config.yaml
arch: "mlp"
model: "self-supervised image encoder"
dataset: "photos with spoken descriptions (Open Images, Localized Narratives)"
train_examples: 101725
image_size: 32
crop_scale_min: 0.2
horizontal_flip: true
color_jitter: 0.6
cutout: 0.25
method: "moco_v3"
layers: 6
norm: "layernorm"
norm_position: "pre"
activation: "relu"
mlp_ratio: 2
layer_scale_init: 0.1
inner_norm: false
moe: "expert_choice"
drop_path: 0.05
num_experts: 32
moe_every: 2
expert_mlp_ratio: 0.25
experts_per_token: 2
shared_expert: false
width: 256
projector_hidden: 1024
projector_out: 256
projector_hidden_layers: 1
temperature: 0.3
target_momentum: 0.99
residual_init: "none"
optimizer: "adamw"
lr: 0.0011
beta1: 0.9
beta2: 0.98
eps: 1e-08
grad_clip: 1.0
l1_shrink: 0.01
ema_decay: 0.99
steps: 29800
batch_size: 512
epochs: 150.0
lr_schedule: "cosine"
final_lr_fraction: 0
warmup_steps: 5960
weight_decay: 0.05
Rows from block 2 of a small self-supervised image encoder, named by matrix and row number. Rows with one number belong to one neuron. Each number is 128 + 24 x the weight over its row's rms, rounded and kept within 0 to 255. All counts start at 0. Numbers have three digits each.
After each neuron's rows are labels from the 100 images, of 14848, where the neuron reaches its highest value: "top examples" is what is common among them. Only what is clearly more common there than usual is listed. The data: photos with spoken descriptions (Open Images, Localized Narratives). In brackets: how many of the 100.
# fc1: MLP up (model.blocks.2.mlp.fc1.weight, 512x256), inputs 0-255
# fc2: MLP down (model.blocks.2.mlp.fc2.weight, 256x512, transposed), outputs 0-255

fc1.3:105097129128133145134117128158129111137137125117162127128138128143120144114132049141150086144122107094127138128133111139151133125086112139127127125129131114129127125129146135127132145142060140139137121128145128114123128084125132128136124158128121144127132088121169146255124128130075139128149155131125129123125130142121140129142174130122124120081145105132127068141129129128126128115115089081069153139121145124129120148128133109143124135138129123101129136145130128185115122141128098112129129129179113128114131140140095127123127133140129127131128130125130006128081118118255138128118199109120125126129129126131120100112126135128126136125127148133128129144142144143140119145088097135129135126127126175132151177109129111130099110128150126129135125111160074131128115140130106
fc2.3:104163134127117129143129116127149163083136128168142137132129129127127129137088131039100128110101183103153127133073128127026164132131119087136042122095101128128104131123133131138129126122115128128144135122122128128135110160126106130135122126122124058144138127133126117130129127094121120126128127128074115130127130122177124127095032133134165168136126128118131147120136110125132123144155173104131116123096130128119128134129130128128120130129127128132143116129190127138154154062121178130144129125129156128137126128126129156134138124068128117126130127138128155127126128128134127090113112130128131137129128151129146255140129127131160112128122123168128110115112128110102137127164137128105119131099140129109127125122127138132128128128082129126035190127115113128129126089127128
top examples: text has "plants" (30)

fc1.308:142119127141106117128121129085127112131110127137129126115127133146108182130132134119135129125155139128150125135128129128129125097108125126150147170127122110110187137157134125129130146132060184134130127095141136105098131131128123146130089136127127127129133131165102122129128140128129141123143116085143138151125083130164132127113171125102128131091131112102128132128151128129139075127106137136130132129127141128128123109120163128121187109140255075134118130216120097142224164089169147121119121106142124127133057109132150130131129129131161122096129131162136040132129124130128136112190135138120118134135133070143159156154123128128136134122119125138126127128109126134097113167123112139150132120130144129128134129127124067086115126099089130128131184129147090127129126103122126
fc2.308:123169129130182143085129128127126122140138128124131129127129149127125109131087127131122157143132092144029126125207118134155132128136126203090170121142152128111119127124126132125099086130127128129121127131137127147131130126128142118129130129128129119107126235128132178128119149152128137127075128136161125125140128128125126129139127136135106116159117128123132127129175128145144129128124086116127129117132091135130146131129119128124135173113126128089133125116124140081126104130128119128110119123081184172128128129123079115072126125130114132130147129135124128144128150105130131140125100128153130140070105128131100000128086071128129114136125128066124147129127118103193131096128130127118129124125127085183103125127138127128153127129128150128155123116128123125129129189126128
top examples: text has "color" (31)

fc1.169:154162127174114124127123128123132126129129127159129129122118135121142131118155129131119127125168131128184108128127150114161124147110130126134118151128134104155128064129139124144127112145121128096141119123128017130139121102129065125103130162127118120133133129132123120129131127113108096115127133111127148128197127118136128132153138121061128142127123119105086130106129096126115125112104129125115128123126153167126131128127255128127118108129160084125115137198130124129128146117209104130128133127128116147128172126091113131127067134130127111174153163126163083144128122133133135129132128166161113130121127046140130128116140127126185125187123128159125144123128126156124129150127126138140124117154122127131138221129158130129130131094138129161110124131128128130133128109126080
fc2.169:128055193091127139122128128140126147122139117100128124137151107140099145140099123126137124125094127128042136133114127132107146127128129133097126127132125118127155203128128128123119134118128096164114123193127171132115123081131171125126126128128130188133145129116128130112129121172132154138153129116129126127088119121138124105071126110229138126131129145118153132128128129121143143136182156134105119126171123129138097121102105138159131150106115137120135124021107128127122077088110170121124129132124149129136045135154134128190150144127131135081093127118112128107127154186128117128108126116096118128148139142147127131126144172140063125121076125129188105129084115128132113097129128111135131127110127126128127100128126133141128097127100127131138132159130132133106130127103128
top examples: text has "trees" (63); text has "sky" (58); text has "buildings" (35)

fc1.29:113129126127135182129128168186128125131155120127176131141130133132128127129132108130143114141131110127107134129131115128139128125219089135121106127128129139123127128117136128141127138127149132135129091130130133118147121102119128119120144141132129122120111118100147188254135127130120161125127149132123128116129130127113128130167128128131123124127132128158132051132102128153128133099143100111120147102124125127175149138111179123147123123129108110123130128044112131209092119134160039090127130177175113141110136129230120108126120126153128133106129130128128088130046110122129128132126204106130100126126116128127126115080129130126106128127128154104127125130128131128133128127118115128128125109124119122127164144110138129129095132128157166107127095123136061138115125145123131
fc2.29:129123184118142128144128126121128094129128124117130128127127091126088147136125124109126140095073152075167126130119149147098128140129127126191177129121134127126133116128125128092169129191128098064125158119130123117100129157126117131125105129101131196144135118122130083122120112127060096128153128109067135131128126108146117193118148112105144134118200140116130126149159132129127100135138136122059117184124137128128125157131110154122114129128137126128128126152188124128132126097077162130099198127128139132129123126123125136151141127102124120247129134130117127129142128141128128130118129148128128143171131116125128179147123129088135128167052127140128168130141119128128133149122071130145127133132137201125139135135129122181124128115128094132122128127128124122129138126128128
top examples: text has "plants" (26)

fc1.354:114129123131152119013127137122117127122120155149117122118128120137119128133106131129086128144129125129143099100048121147128130140123102153128183130165134129091151120128125144124128125152125128115148108131124153131098136142128142193130122149107128136157083145124126121127172144145133123111117108125127103169141062106127116153131135131128146127133129179134121107130128087161126131134122129151128136128151130144139161126000151131102155160134156128099121138134159067142131143114141134137094142160173145098125129104129134089129125125136139040138111105119031129168128126124122180128128152128128127124165153151121121130095128113129124130129129129124117128156144091127129113132103123136140138120137129150126132131130139116130030136114120148127121124091146137125126131131120117
fc2.354:120126137137132133169128133123142131129153128087125127162140166128132110136131106151156209119133137138107128127157120122126135129131160116137095112102147128167067156119127097136135120099128150181130116104129098124156123128122127142126128129169128127106133085147103137126138102110139078133135133142133130113039148134139124129126116119138127145127124128165150145139131159145126129133174085139118130163142132107115150129165076124136072127103105131101132117117107170096126094181124156113126130119085127159139127193135114137120138124158131162127112138145109130127127118127128079139121105123128125130127124114148133081156107140090035137121155123111132142124124140131121129124143129091112124189126125128128103126123107129142157125134167069131145124245114124126122133218113128
top examples: text has "red" (36)

fc1.482:135034128116154134127128125129102196127139121126161103127125086165128128128149127125183131150137103176166138123130137126129127129128129132159129133132128128130126129130115125128125162148126101122128133127130171101102128033230128129127125120128129131132128112126128128127088085110119127137128127089051128172128133125129147128133127130127132064078127131141114130123000128137120146122128127128128220128107134127124114130128130140127141129128106129122127129121131129158125128127128127128143129166126115127131129141128154128150130134128074128175128093138119127152128117135128128133128238131094127126131130135128127141086109125123111124125134171128126095125141137179089129128131128127129127115129126128138128105147130126148129126127128126128116126127128123132126120129128127
fc2.482:128127111123128127116128128137121105126123129062130136086127126132128128128127244123127119104126177127135127126129030127128125146128128128123129202134104128074129147125129128150124128137128168128133138127128127129132123255123112151133128127128130133138128128123131128128144153126129126115077131128126126156133114128128127156125176132125131129154128127127128122138127127126125094123127095128122106034128127127135126132112128150128128130130199142090128141139130121128128128129144128127119128124165177073129120086129130135119074058153201131097128127126129131128126123113128131127125134129117128128146128163120133132104134072215129211120130128127122127131128128119128127140114128128151131154125133128127128143128127130129109129132128129127128127081209126128160128128124127
top examples: text has "blue" (25)

fc1.81:101140118125121128124110127127131126157135107125128126128125131129172128128137128126128126128168126104169072131138204126131087099119083126127103132131098138165142133128235145117120130128134150136187122098152097129148127128119104138119135255129110129131130129128166130127113128108131144118162144116125130122131128123114070127111128128097102127123098124119131130147129122132127132134098123108131122140139107204127120128130151092128149096130125124123130132208131126125121130136167141127129126126118121129124124102094096134085126138131123128154130147136130088124122128128123128126134137126128149129116129097154126128130124121100243119138135130186134132101125150118133089127105097138143141110128128134126137191116106102127074146130123125145138203123128177121133110138126078
fc2.81:200113134157130129134159137128135132136128129124125119124134127128069132137084109079143124128124128130034135128107055165128161177133133133128128129059164128084141114143124128129128130128133112127095133139134137116116131089131153120127139130098120126127157150128083163124177128132128138162127129110129135121128125138145166125134105122154130125116196141119116128125135139082133128138186141124130119110125170135148126175115131129127057130126147129128127076018102128114127079062127128119154128129142143118131146181159115134127127127118127106086127133130148128125115140084128128138124118128135128141128142126146130131125083127128129117109042127059144129134116090134141139159127123107097129145139129083177128100136163139122120125084126126137127129094127133122126129120101130
top examples: text has "trees" (76); text has "sky" (70); text has "grass" (27)

fc1.344:122132128127128132224128128128128127129112129128126133128127127128156131101150129125116197127127125094127132134229126120128130126128125137127133127123129115125019128135132094126131127128127255128127131128116128129130132129121124128127130129157120139130096129129128128201130128169085106128123129201130128126129232131128128143119133127128140128128123128130125128129127128138128128134134128132128126127121123128056132128128129122125126128095161067128128129114131128119130131135129128134121127081128132128132134138144139119123126131139129127106126115124128011129128125126128111129127127128124128068126128101124131128128125126129076130128129129129126128135130125125151141128150131128127121127105157128128133128128120128131125126126128123128129114132129127127128128131138129
fc2.344:131124129128128102091128101128128127122130128131128126129129127147133122163124128127128121128128140191130128128025126128130128128129132123129132130128128129127255131128128124127098129131128000129118127129126129127125128132124124131129102129131128129122130129127127113041127128128189127129128128098128151129128000128133135109126129128128128128128128129127132130128130131126129130129128128112128134130132127126187125128123128128127177127137063166131129127128128132145125128128055137129136128175128129128129129128128128137127169130115134128126128129128128175125128128130127131127127129127125129163128127149131127133125128128125128127124167128129128126128128131127128064126131128128128128132142079128128128128127126128128127128133131127129126129128128128125126128128121128
top examples: text has "dark" (32)

fc1.104:130147136120129128117099129089141131129127119144130158127128140146128120116158128128126128113130139156141126121128178105159080145122170120166095128130129124147131045127130161123127044124128125127171163129136090103136135118135069129133127150114070127104101133121128122128151127138097105127131127075115119129129113128128122151128128084012137121126129139141126158128128060205124128152129109128086128175128125187139142188117166125107139059128137128128143177203158134125157134166127128131128127128149114128147162127115112120126113129130125082143132119128113138128106137090131138129127134165123128134126118128128128128104128125126110128157117128171131155107126129085117109157128118130128127087146128129128133165126139129128093113122129150129128121136086143217124085128114127
fc2.104:129125138127105128128133149173127137128146127127129127125047128128129171108110127131123122151129128126103129127167065096127163043131098129165135088151100122087175145131135177135151144138127121127128130103117169183126129119129130071129172128172129130142087128197138133128099128109129131140127123202128129124125126120129135126101127132235169128128128128128135106129128128121111119128156187110134128086129123076131117119133101105190119141129129129128107109066128092131134128104133100134154141128136145134128129141161134120130141129132163136094121127124130128095136128129128129148147114057111120112123129129131114178145130115185094146124164124103130106126093138148127128066127123125113126154127128128111123037136087135131139130129127128127127127154132118110127137105136128
top examples: text has "buildings" (29)

fc1.343:152128128128137110104145128084108118128112128128125128103128128128092128127128129127124140128115128140129096126128127127166128126127144161128255142151129128106128123140128124082128129162126127127121123125143129135027128144154151126128106128111126172130127202139118107097128128129129127128127127128146128135125129137142129139129202129093114119127133125123128129131232128113140110132128131127128128171128127134123128122128082130091182157175167129127125128128132128025130126124122138131083132107107171128128125090106133128123142129153148125168128128129119127167178128140128128158164126128131129128123130128127091038134183087122128123128074128089117143128129077128152128128109083129133152130177130127128085120128121112127140124130127128128169129128112128122127138134128128
fc2.343:128134128128171187034129129176121124127158127131130130128126126129101126133128129129128136174082112161129128127130112126125159117133104128129144082132142121091111126128128128129128126151128095083127127122128132152128116133129128128128130128124130128128087139066164141127131127156128120106053128133128129091134149128127128119173141130128115125161126128180123064128171128150127129128129090073113129126130123127179162164126128129152127185076127128120128128038202135127087075131130088128128128161106129128099202129128085128126130128128128127198126126073103144127114143126126136132128148128125129128128129132129114119074130079127115128127143132125121157128203128128153126078128126138129127112133128123128122128121128171184130122139184129128143092123139128129128128177135128
top examples: text has "red" (26)

fc1.317:124131124127129137193129127128127126128118129127127136129128126122129130083151129121096173127127126107126132135251125126128131126127121139124137122124130120124022128135132045128129126128125255127127127128114126121130143128122124128127130128142120137129100130129128128181128128134120105128121128191143128128129223133124128148123136127128138129128122129130128131128127170137128128134133128131129123128115124127061131131128127106125125127065164058128128128118125130087144130137130128130120128073128133129133132150138129127124127129144128128113127120123128023131128126127128129141126118128126128053125128096118130123128127126130084128128132128128127128143133119127129137128153129128126123127105155128128132128128122128132127125123129120128129112133129124127128129133131130
fc2.317:132128129128128110085128097128128127124132128132128126129130128138136122153128128128128112128128138182128128128068125129131130128128128122128131129128128128127255144127128123126095137132128000132118127130122130127124128132123124132129105132132128129106131130126128111042127129111183128136128127109128167129126000129134135108123129136128122129128127130126134130128131132127132128130128128112129142131132127125183125129124125129128128127131056152132129126128128134151126127128054138129134128172127130128135129128128129137127152132114135128124129127132128164125126129129127133128128129127127133129128127144129127130125128128126128127124184128129128120128128133128129048110132129128128127133138055128128129128128125128128127127133131127129123128127128128130125128128119128
top examples: text has "dark" (30)

fc1.115:143130129144128113078130128132145129111126133117133114129148152135125071129130122124121128129128129151130133133101072129126128134143171117129093132108141127067181124076147130139027116127127007137123126132164131129129116129128127114129124129135114085146122129127121153081133118128128130127132127128138127130144123117128116137122147126121128134128154127130136131127141128135144131127157069129122136128126131106161128124123127149125132127135102254128130130102129161140128128126129129107123128196132128132125130128185134129128129150128132128108132121123112255127129110130157118128119119131118125226128130186132131126132128128135127117143142126127121153131124122129077128147128124131130138128133064131131127130120136138152127113136150160128123121137140080128116124130111132
fc2.115:133094127126141128124131131128124131127116127115127127129128128129128128128125130128129162127108121129132129127174139111100143128130128128108128128128133126138082134127126128126123127122128255124182124130128127128131128116149124131123128128128121127137127126128127136255108128130131128128123125126128116126108144138126129128146128135127136115131130136129115132128126149128129128126130130126129129141128128125130135134126142138135131132112187000132131130100126129125128132128250128124129111124126128127122129092117128144139144128127083128142128126126138116130132129125130120103137127120126128049132130069129116129126130123129057139129132128127136126127129128121128174129128129122130128128127177126131117119123128128139128128133131129134127126131090130128129128132129128
top examples: text has "text" (29)

fc1.36:128126131144128129083133121000128166130106130149122122104128128129111151140123128128136132132109122216129124121062119138127207130099127161143145127112129136127128125141128127096129131127128109108129131125128130113127128105255132128135115102064127091132135126127126127130103128119128127132128114034129128128126116115169131125128123132132092128106134122120129128128119130115131126168128138125131141131131134162128122125130127130101135134169128126130132128159128125101140128042123167131123125120111128127150122126000135130129131163125099119192154138137131128156158128137134132120128133128127155135130139075168127123141132109120159125128108127106130127120128128164129126128128115142127128148165128123133081082127127128128127130128124136128126129134131147101123129126124129
fc2.36:133123128128129126127129127255125075119193130114126130149081111112128126133124127126134129130113128125130131120135127126111110114126127098127128122129082132098128128109127131129138118129129127131140130115132128128129121203060096125132138128129128139150128126128167128128173128187094109128132128152098159128132128135130128131111155128124146128128132141128134101124237121128126048076127106128091080137130127112164160129057128130138127128051142153108127137117169128156126127128123112128133128181138136128120143128150098169153128110126209130107070130125116128127110113127128126142128131089089128128141108155123126151127128129134125133128156128136127166130139128072134127127107120128128130128130129166121128130129129128134057129127128128127126129066116128124127130124131127
top examples: text has "sky" (76); text has "buildings" (37); text has "water" (27)

fc1.280:137133132129110125130128133128129000138128131121128134128146131128121154123130103128127088092124128082127080145128127112124129128075130127130127128128120128122149128160128128132171114136060146124134128125136119110128132162054133131156120148128171144133151093129152137133178178145122148128128180131139131091128128144128118127129166115119124126127147130101126117131232129099156082096099119137108098125129128127131130126121130130129128132126172128124126130228106112131127128154097127128119129125139128126124129111135119127127128108134210126120129124121126072117110128126199128137128129122129128139137128128125157130128121147128150152128085098164126129153129123115129104163060126129135138133126131205115193172123131089124120126129131128127149166088140126128125139137106128
fc2.280:115171129128151137128130115124133224115110128134129150135129117130130128115128150117124129182134106128129128128131077156150178145128096123121120126128129128101083127123128129133052128126129130128122115129127142130129149054137118127140128132130128056127128244129127110130121129119129128128129124135129096128129150107131128126126128130134126135127103126129129130139128124197123163170129128126125158128122100128079122130150132121110128141151116122125131132079151130129166139124139127133133129081118127130128118179128130104087134183119056122126163136125128128156128122133131156126128127139197130121124132128148128082129129120155131096128149130100079110128128124128129128117181168174128127127063131054173108121121128128185138078143102192118118065146143124137120126128127127
top examples: text has "wall" (43)

fc1.47:134136119127093121128132142127134082131127116126110134126125129128172132129113128126127128116118143119129090161129149130120094124111128128128115149136093134126161146128125141126165124109131209128172128147129125119125132148083132124128132175205172125123133099182128131128127201135115129100128128129123152146124120127120089135121135122129108123126121127100133125125136132120128099103093128131153122127128064128133119117129126130127204131135177118108129151236112064145129167130120125145121129103115113093088124127127128128125129115132128130119127134127148091134134132129106127126130145128128161139105126081113153155138095162127183194130128099190158132129127134081129117127086116098132150123128149146097145141129135128112074130134125113130139248127103193124127101128128112
fc2.47:128128169139135128129125126120126171128129116122128142097162127130064158113195123059110123128131142106151122121118067147123142149128128126185128120078126137078094127126128116134116118181143132112125133123146134128127137129135131133127127128065128121144128147080128125137182116138087078122125126116122123132119133092190139151130130127114138191099152121123086128138133128131127128132155122128092128128127171135116128145121133132111006128127160130115127128120165128109128102120134134118111171128185198129151118157136098104123127143101140051132128124127128129137127126125129131148114120137125126116125146129130148124130108115125128123149044128091127120132125082206136129147137078141128130125132135128173144142129132127129127131118127156127129083123198132131123135112103126
top examples: text has "wall" (47)

fc1.290:129133135126125191122115129142130133169138141127116190127113129098128163143132126094129124125122126048130107130128130128131116128130102109127128129128127135114134124115126128129128142145126196129198130129131139124128126135115112127128128136129133129121127129136127131204127185112078131135125128128126117141128126122128117138128128132128123214129131151121132119128165127131102128123113125129117120129128128132129126128134166128126117128130255000133130120139135080129167128121178128121130112127127147131124132124140086128126114127128128130127125127118129094096092127126128163128132150128128130127128145034124113145139128129161132133133072125131147124138128127101127133127105126130128127130130145127149128128129130138131102132127109129126134127127127128110128132116129128
fc2.290:125130137140105141128112168186117127138128128101128145133090100094127129074190125067127115126157112062103128127183108120123134096127096129120133110148092121111129128135129148128129092145139168092169159106113135155126128135084126117122128134129128127132097116165158149160114162168050121125128125178114167110138103109135121162097123096146174154127129126132088095135128101170071054126134124142126125118106130134145132130127151096116127183109162107141128128125152115150159133121128114132128138130156142090128142144153073113102086123128154124102134092120110072079068170127128168135122129128113128092146100124131147149141140127152127164131134126127137153128144133128183133137102125147132128065104147139124152137112122144128098135125096122130124123124178139175157132131133127
top examples: text has "dark" (33); text has "lights" (26)

fc1.389:128126126125133107121128109136127128099129129126131125124153158137124082158107128124128098129128132177133129128085127133127135128128187107127091135126130128121192129103129130128079128129122000129128125133146128106127127135128127128129106128128128126128130114127127131071127112128201137128127126075129144131126106126125128112129143131116129131128159127128133130139128130127128140124126127120128133128128131127131121127128104153129152123148081255131128132129130189145083128124079130097126130219127123129102128122147132128129136128129134128126139128131121243129129128122134123127127126128121128215127128217139122128130127129122128125127154128128131127129129129129102117139127090130130142128144089127129124129127162126128129127161154131128125130129133110130107126129111128
fc2.389:131117128128128147122130129129125142139118128127127128128128128132128128122128130127131151128121128112133129125189129123112130128126105127125128127124128128130118128126127128129125129125128255126170126125128128129129128128139123129125128128126126128134127126129127128255122128128131128128127126129126123128118142130127128128132128131128133123129135128128121128128127140128128128126130129126128131130128128126124133133126157131131128128126230000130128129113129110121130130127255128125129120088128130126123129121127128137130138127127115128131128128127140102129131125127130128124135128125127128062128133046139125128128129117128103157129128128129130127128128128124128154129128130124128129127128198122129122124124128130131128130129128129128128126129121129128128128128128127
top examples: text has "text" (27)

fc1.129:127145122131109118129124131099170122149117134159128128103107130129165165113127129119118106123189177120200094148127135066141118130086123124176122137133130126153150128127130134165134137134114137110191117122129072157134127128132136128121120134128128127150153125135130128129128136098129128113127128126144122129172117119128113126113129129116126142128128136085125128131124130091128110116103151127130124090132132130128131132129163127160129100128194037128080125215126127139128157130216108127128156066127128128133129125061129122128112123127129128145129129143175026143133132145135176129139129144173109128127132025128139128138126104128192131138120128132124123143127155159127119127109128154148125136128139127091132165133126120116128134108109128151132173122135131129126166098129086
fc2.129:130099136123175168128129131136103139128122132023127129143142120124125125087117132125129135129119107092106124126138138161122171164108148189079149137139126111128129130133124128073113034123133128145127131177114139122133155101118150126127131134126127182127150137127183133130139128162103131130152126123100136121094126094126116137079105117126194112117136142130121128130135145157125128184157111170089127148118120128136126159128132135094130183143128126124161137057110129106134124129073146126126129128124227102135053128181120138127125174121115126119131128124123129127122156135128128124123124129120123109155128125127126128123141130135088128123058128132130133129118124094134129155133129104118126130125066150142170111131128106133114105140066125131142125118133119138130065153120126
top examples: text has "trees" (67); text has "sky" (64); text has "buildings" (28)

fc1.82:117174128128093131141082129122150153128123137128133127120130131152156127128108129121140043130164130128123129135081130151142116123177075111119086128128126126123127131106162181140115134051196135181128128130130139108159128114128128189124122146137119026132106117127127148203121123115145190133123128130151089130130111126102114094129086119151110132112120103116156128133107073128123219121118118120130127081123132115139111124133217117140124110134110120129132124127106138166125129139129114114128108133167105128133123129151128116112128123095125146103131127130128104095112129129130137096128136128136128135091131130126131130150132178143140127128146133127156107128076135137061108129134130128133143132104127124108177141128130128091118128129118213129130145135148127168140123116119130
fc2.82:162112132142136128130202122130069091127125128100127107140128099083105138131131123113128194113091118118129138128146132123128127113127134140130200130146130128146132128137132121117151125174138151067132133056132128131118128189117127128127128143115129170127142132125122107096128132142063101120129128120099173131131137152136136173151151105072128130128128127132083126089166131128129032126129147127123124189128126127120154128107128149102111139118192125125129150129137127091163117109127167134083129124123131125129125112123128135175129132120135114161063128084125113129173128125129123153115130127128126125130128065126122126131121124123121128128090128131086155126158119125219144139079120116134128121156136126126127106128128138179124128118123041125161128127108128092128119128148129
top examples: text has "grass" (40)

fc1.284:195161130141131135128128109119130125128124127112119129128134105125124113119128128134101128130129126133108128085065067170129125142126143139127133114114141117131125080129105124132129121149130116128127129127157130140141138132127114101127117128134158035130190156125116132125128127085103140127132079146127117115184129136132144130180126121126128127121151137144115109064127129060127073138112182145168051130090161134128124081128171132122127129131167131149121118133130129140126134132161105123126104126140149147112137089107137164128090143130123122135130148018126122122123127080129219117131127131137130122152128107129130171119138147146220121125125128134128133125117137131129145189137185121114083119128095148130164127135163114129122128127132113133136129114117128130133119128143093
fc2.284:021114129082103164126136143160115141131137130128118143126125116127137137109104144133140106164159170127143139162162154118127128067149102141138118119137131127137129137128127168068128097128129150157157129129117129130088147093133162112109133125117138174125013107107144126133129128189127127123165133126117130127101125107113126105079128092124171127124138137122155129185140134218123142134144129137077166135158128140127109185115128085128131090078125116148160149105131102117164125121130129148140175134125130117130095157164122091142142146123134094108099125140093114104118145153128127129129121112092122103132137125173128129136152131125072135157119141138132115125155128127126089103134094133121119131128147143129152137168075118133128121127105125129122126158140132157099099132094130
top examples: text has "grass" (26)

fc1.38:126134123122109128131126197156128129148136136120125126137137128127130121085151132124125128126116124061135107129135113132133125128165085124117117128109128129116127110125128125128129122133141235130159130131116138120128115134087129127149128181114142136129091127128129146243143230131103129122123127148126115135127128076122116124135123132131126161129130137131135083147124129136131100128122128131124122127131123128128128101139195126125126128128210000128132133124128083123185128133181128127128129111122128125125125126165127128116084128130143130119112083125129054144121135127118128128118135130104128122131132096115128159132117125120135226126116128126128128126133128126131128128127134126123130131125136129128129135135111142127090136129089128134127129105133135128120128134129123
fc2.38:107140130127127154143135137226105112129231126125130130128097125112176127130150132113128126124139141109125126127226117116124119050113127126136133129139124114124130141125123124126117102149122150130154173133126137171127116198019126120124148132126127131128129128171138156136108151123120127118120124207107167128129117147128136112127133087125130121122153139128124110126161129200124101120130092163125121124072114126128128142125127136130117135114151114126125129127132120145128134128123122125127149134129149127150161147186077135125114110104143111105132127131105054093072146075143137129126125133127129094129120128106143129132129115127108144126144125140133125128146139123205134138112127148078128055116128128128154141130111125136118128135131117129123118106129135155092128151149129
top examples: text has "dark" (29)

fc1.254:136100128142060125133128127151129030170137087127149150132131130127130126131128120128138122085130165106127128147128128128131083128125162126128124127127105157137173143145133127128132125093099150139141130119129080098130130149006130126137127125165189129128149078160129157128191161134128143128173164123129150134125103150127114130119123107128129132128141127129144130113191140099131093125128125129137079129128130125132132118123120125129128084099131134128125129218027130130130128132101128128117128143131108130132128128165128150132128088134189135032128133128130115088118122128126127141126111117126126128128113127128138137162126170133128185126130102150149131128128131120128128155092128096127128133124132128115151128123127112077126127128131063128127172124116129124136128114128128
fc2.254:095174132111165134113127124107128194103106130128126158129130120129127142088129189076094129166115127128131126123129069171134183150128096163132128121128129128092094128119129128128073128164130129084118128135132184144128142109128128128129125131103128112159106201128130123129130127149123085128064127128130109129132148066149127136129128138129139128131122127127087126153127077157117136152128125101121138128122103126118120149128139128115128207137128129110129127128216129097128128094146124128110139086128190129140122137128128084071129160136124077152143128122126131173128159129130167125120128155154130090120179137132123112123131060168127126129083128092097124128135124129128128111132128154138129126107129129180126124124130134184130107129100195127125067133152129142128128133122130
top examples: text has "wall" (43)

fc1.258:147120126132128118033130128140124119128128128149114129095113126125101126135128159131128150127113114127152109118129126122133120127214128143128255146161107134077128127131125119108127116153143173139128120132129140142069126159150120128130120141084128142131126241127115120119129175120128106127127118142123133128125109125152124139127166131122134127135127124129110128128253116109134098128131127129117126147129128155123127123087124136097160141146238116130128145127139125080180119104161140125124125098128163130126125088191133142129129130128161090130121128130096128152137127149122124141151101134115126130128121102126121111143137093122131129138127122123118146123128097119151128128124112131137137122133135129127095122112122128132128137127122172128141137115128124093128128134131128
fc2.258:125117113126101130212120131097163115127130126128127122147135129130158131128143126120129108065173199123088127150125129128123124129129150115103084132117133127167128139134151127151152131058128130160135129128131084111138123120114130128122128121215128123127128027158127139145163128132116179143154132128138118137129130128078125126125101104142124169123121124132182167122108143127155126128124128162161128119140127118108128119183137116137098052102126127129128128209043128142135135121125128128134110130130116124141121128123176138163129122132127170072126137143139126089128131129127126121118136128130134125129132122130143147129151213128129153120128128163130127129100172119077144158144144107126117128107128128112143128117128158113135121130127031128109130133127120128128128109134123
top examples: text has "color" (32); text has "red" (27)

fc1.130:126127128113133129138129128138146123149128124123135130091153138090108146114134053129150108127123128128111128126120135134129133133076129117135108064103127131229147136175131133124129173096127092128173172139129121107144131126120137077151139123136147129106176054122137207194116128106077130116127143098122133097123128077113110128129107116181127129128128121125139114127128139087124143110104126126126127128134128126161128139128125119134026129128121128127128129184115131128123137129095124125116150179128124127158126147079058112108129123116128129135128145117145135129139145131148123116097127130156129131127128082139213200131125132147139139128127130128128128121120216127114128128103124125121109145104094136124183130134131123130128131110133101164140141144129131129130130128130098
fc2.130:124114133187088238128124135172112157122152137220131150140123110128126132132139118131167128154123128189135134128115126116163123108128127114132102115127116130128103128101125136103139117090128130236138115128129144128138126120141123127128152128128118081151119137112127138133131102124127129134128127134125160099065144161132154126133116108128128128126128108132127127109126119127109135119182089106123137131126129130126129131037136128123133129055127129125129124086108130131130124123110100144134133169161121119128141146130125144122195175117108123099124127121040128136101111131128122131126129120099131178137112127154130129156125157129129128127188119128124177128128121114113107197132123123130123080125079128148127101119114136135128063129148142135129129135118109141116069134125126
top examples: text has "sky" (52)